config = dict(
    model='audio frame classifier',
    dataset='synthesized solo parts of chorales (CocoChorales)',
    train_examples=39062,
    time_shift_ms=50,
    n_mels=40,
    hop_length=160,
    input='log_mel',
    spec_augment=True,
    win_length=512,
    num_classes=73,
    output_stride=4,
    arch='jasper',
    norm='batchnorm',
    activation='relu',
    drop_path=0.1,
    depths=[3, 4, 5, 3],
    kernel_size=5,
    stem='single',
    widths=[96, 112, 144, 176],
    init='lecun_normal',
    residual_init='none',
    optimizer='soap',
    beta2=0.999,
    lr=0.0032,
    beta1=0.9,
    shampoo_beta=0.95,
    eps=1e-08,
    precondition_frequency=20,
    max_precond_dim=1024,
    merge_dims=True,
    one_sided=False,
    adamw_lr_other_params=0.0015,
    grad_clip=3.0,
    adaptive_grad_clip=0.05,
    gradient_noise=0.1,
    cautious_weight_decay=True,
    ema_decay=0.999,
    steps=9800,
    batch_size=512,
    epochs=128.5,
    lr_schedule='poly',
    final_lr_fraction=0,
    warmup_steps=980,
    weight_decay=0.2,
    adamw_weight_decay_other_params=0.01,
)
Rows from block 11, named by matrix and row number. Rows with one number belong to one channel. Each number is 128 + 24 x the weight over its row's rms, rounded and kept within 0 to 255. All counts start at 0. After the name is the row's rms in percent of the matrix's.
# convs0: first width-5 conv (model.blocks.11.convs.0.weight, 144x144x5), inputs 29-57, a 5 kernel for each
# convs1: second width-5 conv (model.blocks.11.convs.1.weight, 144x144x5, transposed), outputs 29-57, a 5 kernel for each
convs0.26 098 [149 114 154  98 114 117 111 143 164 132 135 117 113 111  97 144 104 154 114 142 116 196 110  96 119 108 181 144 127 156 117  83 131 179 132 118 104 124 185 156 104 130 131 158 137 149 136 109  93 113 147 111 117 121 150  78 122 134 106 157 133 139 127 124 157 152 130 101 155 141 153 116 118 117 166  86 124 154 117  94 132 144 128 140 145 118 142  86 133 108  99 127 101 131 121 121  68 126 148 103 132 124 133 146 161  93 138 138 153 131 123 113 153 160 107 145 142 132  51 149 128 151 115 111 106 164 172 111 128  91 136  80 184 124 150 118 106 124 130 166 147  69 106 150 134]
convs1.26 100 [165 188 118 114  84 101 144 169 153  92 121 155 108 100 128 110 168 121 157 144 128 101 127 110 183 123 116 154 127 150  98 127 121 153 156 124 142 114 107 118  94 105  91  75  87 117 134 142  99  85 101  87 130 122 136 110 153  83 133  99 140 155 171  98 119 126 167 146 112 121  99 100 118 134 113 129 117 123 148 122  72 152 155 102 139 134 117 135 140  85 104 149  92 167 168 132  80 153 104 109 117 126 135 109 130 104 136 139  98 131 140 148 122 114 106  99 130 133 155 149 136 113 117 152 102 157 134 173 154 143 116 132 107 151 105  97 118  98 139 145 104 141  86 157 138]
convs0.27 098 [134 139 119 175 104 110 137 125 161 166 135 126 111 152 150 130 161 104 158 111 117  90  83 151 157 101 135 162 168 193 135  99 106 103 160 110 148 118 105 130 147 171 114 101  77 132  91 133 121 165 103  88  99 156 161 135  95 110 114 103 142 134 129  93 115  71  98 135 109 153 125 144 124 151  99 148 129 134 125 129 198 127 145 103 124 127  99 140 130  95 166 125 117 125  71 148 134  84 130 142 142 111 152 133 163 148 155  86 135 161 161 153 108 140  99 114  99 128 116 178 124  80 131 118 101 119 124 121 126 117 153 118 120 113 157 135 140 123 109 127 139 157 107 126 150]
convs1.27 097 [137 147 130 150 132  80 147 115 148 104  97 121 148 118 133 121 168  99 139  78 141 194  84 137 107 147 169 100 102 134 129 134 161 165 152 169 193  92 136 101 172 132 121 115 125 124 115 131 131 106  91 110 119 143 142 157 129 117 124  46 144 137 119 115  65 126 146 136 172 121 144 135 135 123 121 149 127 140 146 110 155 124 152 112  92 104 112  75 136 124 133  73 129 144 136 128 122 167 125 153 108 120 115  92 146 107 136  82 116 150 122 136 118 167 117 117 169 103 121 100 138 126 143 137 137 154 109 126 116 138 119 147 122 134 173  98 144 140 126 152 111 146 134 163 165]
convs0.28 095 [143 118 134 108 112 125 117  70 118 164 145 131  83  58 154 153 101 142  91 117  97 155 119 177 123 116  75 129 138 117 127 154 107 158 136 121  92 121 106 144 100 118 120 123 135 139  79 140 114  90 138 111 138 200 122 102  78 140 105 133 134 119  85  91 156 150 175 158  89 140 117 141 126 171 127 125 122 129 103 155 139 115 122 148 115 161 112 135 122 120 140 143 125 160 104 145 147 118 169  97 147 103 158 135 142 108 132 166 113 140  96  99 176 147 111 131 112 106 112 144 147 131 117 141 140  99 129 107 135 103 101  92 127 184 144 109 113 141  94 146 163 136 147 129 129]
convs1.28 097 [168 138 127 108 124 110 149 119 105  96 123 146 124 115 115 148 136 181 133 148 127 162 145 123  95 144 125  65 129 161  92  92 129 106 111  90 128  74 166 144  97 127 119 121 137 145 146 113 130 128 106 118 162 182 133 125 116 117 115 180 133 132 157 122 153 114 125 137 170 139 100 145 180 104 154 113 186 124  67 104 133 131 125  90 140 102 118 155 140 118 165 132 113 124 133 133 121 100  96 126 111  81 168 100 114 162 145  90 152 122 122 100  97 128 135  89 141 127 140 126 121 123 148  99 122 119 120 171 156 129  75  83 139 138 205 124  93  93  93 151 152 119 108 112 132]
convs0.29 101 [ 74 103 138 106 156 153 157 166 179  99 159 121 195 113 143 102 152 121  80 122 110 110 156 145 136 127 148 122 110 124  95  87 102 124 169  75 133 133 103 111 176 160  81 144 128 107 134 146 132 131 108 149 122 147 161  94 111 182 144 120 132 120 153 155 118 119 106 120 129 139 161 107  81 166 146  86  88 174 147 134 102 114 106 171 129 133 130 141 154 170 153 124 123 133  99 144 123 130 144 144 110 109 118  92 145 119 112 130 124 154  94 139 129 124 146 129 123 165 128  69 136 131 169 149 120 157 137 107 129 145 135 143 116 137 139 104 141 146 141 158 136 152  90 122 127]
convs1.29 101 [103 144 124  95  73 158 109 164 133 117 172 113 172 155 132 116 113 148  90 165  75 132  88 123  88  92 133 123 136 108 155 135 135 118 142 158  92 114 132 137  85 126  68  95 131 102 129 141 105 105 135 130 169 115 106 130  82 127 148  86 171 169 117 133 144  93  87 139 127 116 157 109 154  94 121 139 152 176  91 112 123 143 165 101 136 159  83 151 120 117 148 106 103 149 100 122 147 116  95 173 147 164 172 153 104 133 128 148 137 129 122  96 118 144 201 100 156 103 124 134 103 118 140 126 153 104 126 140 118 107 124 133 137 149 125 141 148 157 127  99 132 135 131 147 186]
convs0.30 097 [131 131 117 111 146 117 120 140 140 129 136 109  71 108 135 104  83 149 127 186 140 154 105  97 136 112  92 129 111 112 146 132 103 145  82 135 174 143 156 145 130 126 106  94 153 103 123 100 141 103  98 105 149 107 150 115 123 125 153 131  97 108 114 105 139 185 137 153 116 111 155 136 130 149 140  91 132 119 144 181  81 177 112  92 120 117 129 172 116  97 158 120 140 152 108 172 135 144 137  62 110 139 169 145 142 106 108 141 116 157 147 145 121 152 119 131 127 144 102  75 126 128 137 108 124 120 123 164 139 121 113 165 177 140 119 145 161  64 106 140 130 124 161 115 130]
convs1.30 099 [109 119 137 115  88 145 154 139 113 127 148 137 136 121 183 108 146 129 128 193 127  97 165 160 121 163 127 146 146 117 104 138 174 121 128 172 143 113 108 166 130 156 130 128  73 128 120 136 119 137 121 140 110 141 184 130 109 107 157 139 134 131 135  79 142 159 124 125 109 125 134 121 101 131 134  85  77 130 137 149 122 109 133 117 118 154 163 101  95  97 112 108 102 121 139 162 132 119 140 100 141 156 113 116 123 123 106  88 129 115 140 123 110 107 105 125 175 152  87 152 109 126 142 126 134  81 102 136 114 116 115  93 166 138 125 133 133 142 129 106 136 107  97 173 152]
convs0.31 100 [151 140 178 129 149 113 117 123 128 149 144 122 121 152 143 166 122 141 111 115 176  89  97 124 110  66 125  82 120 136 122  55 128 129  96 103 112 105 105 119 135 133  93 126 136 123 151 143 175 127 198 126 148 140 122 139 162 110 116 154 146  96 152 129 126 136 147 127  86 122 151 124 145 102 122 143 123 150  88 115  86  97 124  77 105 147 150 150  81 160 104 130 119 130  84  77 132 160 105 135 129 116 146 127 166 135 108 159 120 165 126 136 139  96 144 203 155 140 118 101  89 127 129 152 135 124 135 134 124 142 108 106 137 154 154 129 163 152 160 124 114 129 122 104 104]
convs1.31 096 [125 145 110 188 117 152 127  91 102 112 127 100 143 140 211 132 137 118 130 127  99 130 124 103 123 135 119 182 174 135 162 149 105 168  90 111 100 108 104  94 119 150 116 139  87 150 121 118  93 151 160 166 129 118 108 133 111 150 123 109 125 142 100 138 136 130 137 133 119 162 119 116 103 127 111 127  68 156 128 127 150 110 121 116 124 142 143 138 117 121 130 133 100 140 154 127 142 139 110  70 161 114  79 154 127 134  98 108 135 103 147 131 151 162 128 121 142  96  94 124 121 140 170 102 138 128  91 168 114 152 124 118 146  77 135  82 110 103 123 123 110  96 112 121 119]
convs0.32 097 [141 101 119 130 139 132 148 143 127 173 128 160 108 137  62 132 158 165 136 129 118  96 112 136 141 123 131  92 120 116 137 139 135 125  61 128 141 118 126 166 109 107 129 115 158 159 111 142 103 126 115 163 146 146 141 137 137  89 150 157 106 115 115 130 111 179 113  94 132 132 147 119 135 128 119 126  94 157 158 182 146 114 127 112 101 105 140 147  97  98 134  63 140 100 149 142 152 139 162 122 126 118  84 147 113  90 102  99 108 123 109 111 124  71 142 157 141 101 154 140 133 127 147 148 102 123 148 171 120 116 119 133 137 101  69 169 111  93  79 134 109 125 130 193 185]
convs1.32 095 [127 147 143 141 110 112  96 117 160 123 111 140 130 112 119  99 142 102 119 126 154 111 170 133 140 141 164 160 119 119 136 152 128  78 109 131 139 159 133 151 159 142 133 122 134 135 144 167 125 178 122 107 119 110  98 116  89 136 145 148 149 138 142 110 120 126 149 161 117 126 113 109  98 171 141  82 108 182 167 157 124  89 106 142 118 123 116 110 135 127 128 159 124 151 119 132 132 132 148 121 165 139 142 124 119 107 143  96 113 164 131 128  81 112 123 117 123 166 123 187 132 146 111 126 137 146 111 131 159  93 108 136 153  98 153 129 156 115 104 143 103 102 124 155 125]
convs0.33 102 [128 158 145  94 127 150 183 173 142 133 139 105 129  75 165 130  85 145 119 151  98 140 114 117 178 148 141 104  98 144 122  73 152 146 144 146  91 100 144 115 121 132 136 149 108 138 133 158 126 154 118  92  95 144 105 149 134 116  87  93 130 138 123 113 100 125 137 145 190 112 123  58 128 121 129  74 137 156 136 138 168 141 106 133 127 154  92 128 104 139 129 155  96 163 132 175 142 113 148 137 107 111 144 134 124 168 127 106 137 110 137 110 139 116 151 122 132 165 152 149 191 105 123 141 120 107 125 152 109 149 141 104 149 131 135 102 102 138 117 168 148 138  92 161 124]
convs1.33 099 [ 86 125 140 115 178  67 110 119 194 156 109 132 145 121 136  86 125  97  99 134  83 120 110  90 137 140 112 103 132 144 120 131  83 140 155 119 146 135 144 127  89  93 155 137 172 117 144 174 144 133 131 150 121 115 119 118 132 103 133 130 160 135 118 137 107 169 137 120 124 156  73 121 206 164 136 108 153 141 123  83 105 141 130 165 125 108 126 162 140  81 122  99 111 130 128 131 105 143 137 129 124  99 106 118 119 144 123 135 124 126 154 129 145 119 137 114 113 127 118 125 136 147 128 102 100 105 139 144 134 113 129 189 126 122 161 130 133 135 126 103 162 101 128 131 105]
convs0.34 101 [106 114 134 149 156 137 118 124 133 137 122 114 119 193 143 120 109 116 158 118 190 128 141 111 121  70 144 110 144  94 142 122  97 107 107 142 120 100 146 119  79 169 138 146 186 116 147  98 133 123 133 128 129  51 146 117  99 106 121 121 134  99  92 141 140 123 136  82 152 155 145 138 128 104  90 154  78 105 126 126 121 140 116 116 102 176 162 113 143 178 136 154 134 149 101 117 167 105 131  98 111 109 169 100 152 107 129 143 157 102 140  62 120 137  94 136 151 143 127  84 111  69 125 181 103 128 137 143 118 164 152 115 119  67 180 182 133 125 140 119 109 160 119 114 148]
convs1.34 100 [134 121 105 111 149 142 194 138 132 111 107 140 142 144 107  87 167  94  88 143  78 139 152 116 129 106 132 130  92 147 186 166  88  91 105 112 146 128 163 125 110 147 137 105 165 124 127 155 111 138 161 122 127 117 154 104  86 105  96  84 128 125 128 132 149 125 105 114 117 138 116 123 118 138 123 115  97 150 181 117 121 136 138 129 124  94 170 112 159 140 137 136 144 133 105 162  87 138 126 123 160  91  93 130 132  92  93 112 138 129 134 100 143 126 114 175 136 116  97 112 126  77 142 112 131 176 145 129 125 145 141 114 142 121  74 135 111 108  99  56  93  98 143 131 154]
convs0.35 095 [112 160 171 149 102  99 120 132 126 163 161 121 103 114 143 129 107 111 139 129 145 140 141 118 148 143 115 116 104 181 118 174 128 117  86 126 160 144  72  63 136  94 134 138 150 155  92 126  65 152 141  97 132 102 105 115 132 120 138 155 136 146 114  61 158 133 134 155 101 124 139 111 127 103 126  99  94  73 114 162 205 144 141 138 123 106 110  98 127 101 136  99 110 102 149  91 104 155 154 171  71 139 105 129 145 121 112 120 112 104 110 132 119 158 162 122 129 116 168 107 150 194 181 149 124 106 177 117 167 121 139 107 117 130 137 152 112  80 139 100 117 117 125 128 109]
convs1.35 101 [155 145 129 122 132 112 109 158 115 142 170 138 130 144 122 115 132 134  71 115  99 112 167 109 169 126 118 113 155 156 122 127 145 118 143 136 169  87 142 102 114 151  96 145  89 173 105 110 151 175  78 145  99 119 165 146 126 126 108 126 149 116 127 155 100 123 125 115 149  99 118 127  85 129  75 111  99 148 122 145  92 109 114 118 138 127 124 157 127 106 161 139 139 104 153 171 120 137 117 168  71 152 172 121 127 133 151 141 114 120 101 107 155 115 139 171 108 126 164 126  97 140 106 109 125 125 130 127  82 117 106 132  77 157 117 149 108 130 134  96 121 145  98 126 147]
convs0.36 100 [141  90 128 122 133  82 102 119 143 136 168 115 119 166 126 143 148 127 135 124 145 146 130 132 158 136 146 110 142 124 169 110 110 147 100 110 111 113 123 153 142 154 112  62  67 124 116 104 101  84  92  99 145 166 155 153 101 119 111  83 146 161  97  84 108 132 128 127 126 108 133 137 101 120 131 159 141 140 114 100 111 134 130  77 115 190 133 131 113  84  98 132 135 167 176  94 113 114 151 114 142 144 111 155 105 119 152  92 139 151 116 119 110 112 127 156 133 124  99 141 138 125 136 128 130 129 145 130 106 116 114 125 127 140 152 137 123 126 140 114  90  90 129 176 156]
convs1.36 109 [164 132 116 116 130 163 140 126 135 148 134 132 113 124  90 125 124 106 155  99 117 141 171 107  96  90 110 120 171  85 190 106 125 106 150  89 137 165 137 133 155 152 125  83 108 158 100 136 103 134 134 129 156 158 112 124 122 143 112  79 134 172 141  97  67 167 118 120 100  99 121 177 113 128 125 124 173 124 104  82 106 116 116 138  88 175 133  87 121  81 121  78 128 148 155 108  61 131 124 107 137 135 155 143 121 154 117 115  95 150 118 173 102 129 144  91 133 140 135 142 124 112 159 148 153 162 158 155 125  94 115 140  92 135 213 131 126 105  81 123 122 112 126 127 154]
convs0.37 101 [146 136 135 124 140  95 159 111 131 151 135 116 123 122 113 126 116 139 122 133 153 118  96 119 134 118 117 103 137 112 145 151 188 163 143 100  87 145  61 121 134 166 142 103 115 132  86 134  83 142 120 135 119 117 205 103 120 146 145 142 146  98 101 103 107 126 121 128 164  80 111 149 182  84 133 138 133  92 133 110 111 182 135  97 188 184 122 101 157 115 123 146 144 123 138 100 118  98 134 155 124 118 140  82 120 123 144 136 115 145  99  90 114 227 124 139 110  93  75 187 132 116 108 108 122  75  82 139 132 139 129  97 117 143 152 106 114 139 106  60  83 100 159 104  71]
convs1.37 098 [130 116 125 125  92 109 121 145 114 117 185  98 114 138 138 101  84 119 172 143 129 161  98 150 124 101 110 150 127 121 108 116 156 111 141 106 129 139 139 115 163 156 123 185 117  91 110 122 172 154  90  98 109 147 140 113 115 147 136 134 163 160 140 155 100 113 112 146 126  70 107 176 142 105 175 185 148 103  90  73 140 105 113 122 171  93 135  99 140 184 128 130  82  97 153 127 123 152 130 160 136 120  70  99  92 135 212 128 106 126 116 115 142 108 129 121 208 191 152 106 122 137 111 134 121 126 155  97 146 129 128 131 111 147 118 117 114 122 118 138 176 108 123 110 122]
convs0.38 097 [147 131 129 153 148 121 106 131 123 135 128 190  90 147 116 122 175 122 108 119 154 164 151 117 164 125 137 124 131 130 128 129  87 142 181 103 109 143 147 169  76  90 145 145 157 121 141 135 125  93 109  90 128 137 106 181 107 103 148  99 139 104 163 112  99 142 160 166 101 129  95  90 132 132 152 144 165 140 151 134 119 119 121 113 115 122 136 106 119 141  87 112 103 169 147 127 149 118 115 131 127 146 159 134 137 128 146 113 124 139 152 168  70 123  96 136  95 127 129 139 123 114 142  91 104 127 112 137 132 125 128  97 142 119 114 151 110  99 154 111 125 153  79 106 128]
convs1.38 101 [ 82 120 130 114 114  73 111 113  85 170 139 137 115  84 135 173 135 129 143  96 124 156 115 132 127 109  86 132 146 122 102 135 145 137 138 105 161 118 152 131 100 121 117 131 192 141 138 113 112 152 122  89 143 115 171 157 135 112 146  76 155 158 133 114  94 128 121 132 129 120 104  88 137 166 104 144 111 162 137 135 135 127 102  92 123 162 161 128 127 103  96 141 123 165 127 145 172 144 105 129  77 118 159 112 127 136 111 168 135 134 142 131 101 104 136 121 120 115 134 139 124 151 121 140 165 103 117 114 146 146 174 119  77 140 147 167 139 111 180 104 127 168  87 146 143]
convs0.39 099 [123 140 131 177 159 106 169 142 118 179 125 183  92 136  86 126 107 141 165  95 146 120 119 134 119 140 120 124 102  82 104 115 155 126  74 145  96 104 123 138  98 116 109 121 134 126 105 118  88 101 117 128 143 135 118 120 124 106 122 160 121 106 177 164  82 182 144 142 142  72 115 105  76 146 166  97  93 143 148 171  91 119 128 116 173 112 121 138 170 154 103 113 142  99 174 143  87 118 165 143 141 107 154 152 161 111 131 107 114 184 150 122  90  93 107 117 156 142 119 150 137 159 135 115  99 101  92 125 110 111 186 119 155 140 116 156 113 129 174 165 143 107 128 118 130]
convs1.39 096 [103 131 138  93 140 120 101 132  95 172 126 107 111 105 132 113 112 116 125 152 148 149 139 112 114 187 133 157  94 127 122 151 111 129 132 131 169 172 138 128 130 141  99 124 145 116 132 142 115 156 100 142  63  87 123 147 173 110 104 133 158 142 113 129 129 134 145 116 125  96 133 105 116 158 156 101 154 124 172 173 109 130 136 126 107 141 102 113 156 136  98 138 132 128 127 134 166  79 135 148 113 110 134 149 139 160 118 141 113 126 141 108 153 152 106 147  95 125 169 106 137 117 120 157 121 128 115  70 127 121 174 164 132  83 110 119  91 105 208 132 115 131 123 101  98]
convs0.40 093 [109 131 131 126 161 133 115  95 172 158  70 107 106 114 122  56 126 127 127 135 169 104 132 114 115 145 133 128 140 112 159 169 107 134 146  90 126 121 158 142 147  98 128 110 119  96 126 120 103  95  99 134  99  90  96 125 160  96 113 134 120 105 109 136 117 132 125 158 116 130 150 120 102 133  86 123 141 120 134  96 111 109 100 163 123 106 163 118 120 118 157 104 170 117 136 117  99 112 101 128 141 147 136 165 144 142 164 154 133 120 103 123 154 134 116 124 120 153 120  87 138 110 147 101 137 128 138 142 134 119 139 141 110 140 143 141  98 118 154 145 181 151 134 119 118]
convs1.40 103 [112 125 153 126  86  94 120 156 124 107 165 114 125  77 122 127 103 148 142 121 120 132  85 166 126 125 115 125 172 112 123 114 171 143 138 147 115 127 128 154 166 183 142  80 109 142 164 132  98 164 106 161 124 106 136 117 149 109  96 112 137 122 200 120 140 149 102 135 126 107  99  98 103  92  96 126 110 122 143 129 160 146 115 130 129 159 147 124 109 125  92 101 110 154  91 146 107 159 118 158 108 140 118 129 102 126  96 107 115 114 149 139 101 110 160 134 123  93 129 130 154 135 128 139 120 143  88 114 142  81 159 127  63 141 151 126 114 181  99 129 140 136 102 115 123]
convs0.41 096 [108 129 137 119 157 111 110 104 128 111 176 149 124 117 148 131 152 103 122 133 132 107 129 126 111 155 126 138 136 110 133 132 155 154 113 184 147 121 102 144 148 124 112 150 167 162 120 142 157 105 104 118 159 112 167 102 129 116 160 157 156 152 134 126 128 159 162 110  89 112 138 106 180 144 136 119 117  41 143 115  86 105 140 113 138 131 130 134 122 131 143 113 125 113  97 107 117 121 161 116 112 130 130 143 104 200 134 159 103 137 107 166 163 160 151 136 108 109 104 150 160 156 113 136 127 129 173 120 103 118 166 129 103 106 126 119 145 110 134 125 125 148 146 140 159]
convs1.41 104 [ 91 130 165 149 119 112 134 123 112  97 122 112 106 113 102  99 152 124 120 168 121 141 143 147 127 138 154 175  92 129 133 103 106 126 110 116 152 120 155 106 116 112 135  84 109  74 105 156 144 134 125 128  78 118  88 110 127 117 168 154 135 115 129 125 103 106 145 131  71 122  92  75 120  77 120 144 109 138 125 157 121 159 135 133 133 104 146 130  64 114 126 156  93 146 126 155 149 115 113 152 134 127  70 170 151 110 123 110 109 111  84 153 121 118  80 156 133 103  87  85 126 103 162 121 129 109 101 162 114 134 131 163 113 139  98 130 114 140 114 135 118 138 136  98  79]
convs0.42 099 [111 149 118 110 154 141 158 115 145 120 104 123 127 112 120 111 116 129 136 135 129  96 144 155 105 151 191 162 110 106  88  98 130 101 128 114 135 152 113 101 122 105  94 153 151 127 121 119 152 141 112 134 149 155 151 157 153 125 124 142  93 146 116 150 125 128 102  99 119 151 132 152 173  97 127 132 154 141 128 126 132  97 120  85 107 107  82 119 163 113  92 145 128 154 128 132 132 108  91 111 130 148 127  99 156 136 159 107 127 110 121  99 122 101 121 108 140 144 147 114  92  90 141  99 105 150 132 131 113  91 119 121  84 140 125 131 141 161 134 105 116 117 169 152 108]
convs1.42 094 [118 135 110  91 133 146  87 110 120 109  93 131 163 119 102 146 133 145 138 121 155 119 107  94  99 129 157 121 131  87 121 120 128 113  94 122 136 120 145 153 143 119 199 134 103 152 124 132 129 146  69 127 136 134 102 124 134 138 130 147 125 141 152 146 123 126 121 124 118 123 125 145 152 116 130 176 124 147 122  95 168 112 136 100 122 119  93 145 125 174 123 124 110 142 214 148 161 112 142  98 140  81 117  98  87 155 162 100 163 132 133 146 104 143  99 159 120  87 121 126 133  82 112 107 121 111 157 151 144 111 134 140 114 146 117 118 115 141 146 129 144 158 145 143 137]
convs0.43 098 [144 134 127 160 168 134 136 149 149 163 147 108 139  79  69 149 109 144 155 150 138  85 134 144 169 130 101 140 128  83 113  94 149 150 158 129 130 110 142 182 111 105 104 129 129 119 110 138 121  88 156 104 151 137 103 146 121 135 138 145 106 135 114 149 151 103 142 168 132 139 118  97 144 145 167 139 163 117 174 127 153 156 112 147 159 130 113 134  95 115 112 127 142 116  90 145 121 173 124  91 112 103 135 127 128 116 161 143 119 126 139 127 110 101 134 120 139 143 144 122 155  97  99 183 125 125 130 112 131 137 121 100 154 164 103 119  65 128 112 123 117 125 147 149 111]
convs1.43 102 [130 138 123 107  87 135 126 119 123  90 139 138 118 157 133 154 111 156  87 147 109 103 120 150 150  85 156 112 134 172 125 133 171 138 121  83 143 110 134 119 121 112  97 153 156 106 142  96 146 156  81 126 118 138 143 109  90 149 139 175 118 127 131 183 155 124 104 141 134  80 115 144 116 144 161 120 119 168 127 122 166 145  94 154 130 122 128 139  86 123 126 147 127 143 125 109  89 126 157 108 115 111 120 125 146 117 142 135 145 135 129 162 138 123 119 121 154 112 135  99 178 132 187 125  86 147 136 119 116 150 141 117 113 107 121 123 110 122 120 136 144  83 144  96 124]
convs0.44 103 [104 150 142 159 136 146 113 138  59 121 169 103 154 145 109 105 134 136 127 120 126 107 106 129  90 161 138 105 104 111 158 145 103 131 151 168 152 127 137 106 135 185 142 170  98 144 123 135 128 138 155 159 117 107 136 144 102 157 141 104 172 139 159  97 117 125 112 117 145 103 150 107 150 151 138 123 134 104 104 172 115 120 127 133 124 117 148 130 142 129 108  98 100 120 140 140 135 103 147 122 139 102 131 131 136  94  79 147 127 139 139 159 119 149 138 128 137 134 121  80 118 171 102 151 159 113 124 123 131 123 130 148 130 112 159 165 118 101 100 130 123 141 124 107 167]
convs1.44 102 [107 140 111 155 118 137 158 102 108 118  92 107 139 155 123 134 161 102 141 151 151 109 139 118 103 146 136 115 101 119 140 152 134 113 115 143 143 144 109 105 132 129  81 118 151 127 164 161 122  84 145 190 108 144  67 132 101 101 122 123 122 155 121 181 110 138 111 127 122  68 154 157 119 167  88 116 122 137 140 139 138 104 139 111 141 122 164 148 143 136 153  99 120 137 127 161 147 120 135  94 116 106 131 112 144  63 140  98 182 142 133 114 114  82 124 116 139 159 159 124 145 130  87 154  61 111  91 174 151 134  92 143 111 153  93 114 120 121 118 103 124 155 110 155 162]
convs0.45 104 [118 113 148 141  93 125 116 159 158 120 120 101 146 171 125  96 133 182 124  98 147 131 164 144 153 117 128 132 117 118 118 165 114 115 138 103 138 123 157  96 138 101 109 167 166 148 143 138 127 161 102 111 143  89  98 125 191 120 154 153 171  71 103  70 157 131 115 141 123 130 132 114 136 133 103 156 144 136 146 161  90  96 140 164  91 131 154 101 156 138 158 203 129 111 154 127 144 140 119 132  85 139 128 133 161 119 172 155 148 130 110  99 131 138 102  70 135 134 126  98 130 139  97 141 120  99 121 135 122  93 119 172 162 129 155 157 114 158 128 148 127 126 137 154 129]
convs1.45 099 [143 120 169  81 140 125 113 164 144 104 108 105 130 150 119 138 130 106 165 103  98 150 135 126 132 122 139  59  80 146 152  94 115 106 112 158 111 113 134 151 129 143 123 128  99 156 150 170  65 174 118  70 117 163 118 134 132 127 114 117 170 143 133 131 118 149  92 105 113 115 122 144 138 135 149 127 108 153 137 101 107 100  97 171 128 134  95 106 107 133 119 148 103 116 118 140 131 156  92 151 169  78 144 164 133 131  91 108 139 182 151 112 134 131 156 138 140 115 128 158 151 155 190 120 170 130 139 131 146 172 146 130 116 148 161 127 114 105  93 103 138 123 111 122 140]
convs0.46 101 [145 131  90 177 151 153 101  90 130 124 126 113 116 106 199 177  88 153 157  92 157 124 136 118 113 144 176  77 131  98 146 140 127 120 181  88 157 119 176 136  93 124  98 131 133 149 102 104 149 135 134 127 116 162 168 148 125 117 168 135 101 146 164 146 135 148 163  88 152 121 148 106 121  72 172 106 111  95 129 116 122 165 127 120 110 143 130 146 144 134 156 127 143 115 162 128  97 120 126 174 178 139 118 137 114  90 106  95  92 116 140 120 106 128 118 155 117 114 126 125 187 137 156  83 130 112 134 105 136  99 147 137 131 101 132 126 160 135 128 122 108 140 148 125  98]
convs1.46 096 [131 112 221 166 123  55 106 163 118 136 112 122 107 145 113 141 137 120 150 108 165  95  86 105 152 112 132 105 152 113 116 115 125 142 110 129 141 171 133 131 134 127 136 174 149 135 137 129 111 143 121  88 148 140 141 151  73 142 159 116 139  76  92 127  78 155 115 149 103  99 143 116 119 133 108 116 124 178 186 133 162 100 116  99 116 143  99  87 145 141  65 145 114 131 148 183 112 154 123 136 138 130 154 106 156 133 104  95 109 123 137 115 114 130 154  79 115 140 100 121  93 135 173 127  96 114  55 134 111 116 128 106 162  98 148 160 145 131 134 101 151 134 117 140 128]
convs0.47 096 [146 142 127 132 203 115 163 111 163 143 108 120 143  71 167 134 178 167  91 148 135 142 131 150  90 113 121 104 139 101  85 162 146 115 122 152 145 123 163 120 146 151 107 126 149 110 150 104  80 127 116 130 103  84 128 129 161  92 117 164 119 124 146 137 125 142 145 136 119  90  93 116 148 127 102 140 100 119 128 118 123 138 169 146  63 134 151 159 115 119 142 131 137 123 101 113 124  92 119 128 174 114  97 126 110 132 153 113 109 143  73 135 115 144 129 116 157  92 122 135 143 118 138 115 106 136 116 126 126 132 123 156 118 104 147 132 144 125 141 145 115 131 148 132 131]
convs1.47 100 [132 126 131 116 108  82 126 130 155 115 122 124 124 108 125  83 128 154  88 163 173 115 120 173 133  81 136 131 163 110 105 119 118 108 133 160 118 115 104 110  97 147 114 158 107 139 131  96 184 149 125 134 144 135 116 118 150 111 131 121  87 134 130 105 126 136 113 120 119  85  83 165 111  99 114  94 139 103 165 143  49 110 131 157  97 134 131 143 126 127 112 154 157  88 120 156 139 123 129 121 122 115 102 148 102  83 127 139 119 109 131 121 146 138 119 123 162 131 138 174 113 126 144 100 104 148 163 115 140 114 123  85  89 152 135 133 120 151 139 117  93 143 137 124 112]
convs0.48 103 [ 98 129 105 135 128 129 194  98 126 117 148  96 137 143 185 129 132 117 131 147 135 133 144 147 152 107 131 115 127 137  98 124  84 126 123 103 143 124 132  97 138 181 138 123  98 151  97 133 124 117 113 170  86  74  84 158 144 118 104 130 138 144 143 194  75  95 117 118 119 132 167 175 128 122 176 146 109 138  97 100 129 121  80 104 113  83 136 151 140 123 143 163 133 134 118 137 151 150 103 128 126 133 130  95 121  91 141 106 122  95  98 111 141 118 170  96 177 103 110 137 105 135 132 130 107 112 203 160 131 102 126 123 107 118 114 103  98 107 174 159 122  98 104 119 126]
convs1.48 094 [136 167 167 123 166 134 146 188  80  99 102 105 133 131 114 141 112 106  99 150 106 135 136 110 107  91 159 118 144 126 135 196 172 142 125  94  77 129 149  87 113 153 149 122 157 125  84  96 128 144 134 138 126 191 116  91 113 115 116 118 175 106 158 158 130  86 126 132 137 142 140 124 105 161 131 108 116 130 137 113 164 144 137 104 138 141 127 138 162 146 140 136 133  92 122 138 113 160 135 137 127 148 135 114 122 113 134 101 156 143  97 135 150 122 125 108  72 127 141 126 104 154 122 152 133 168 136  94 146 132 161 116 122  82 114 133 178 158 153  89 140 120 102 154 127]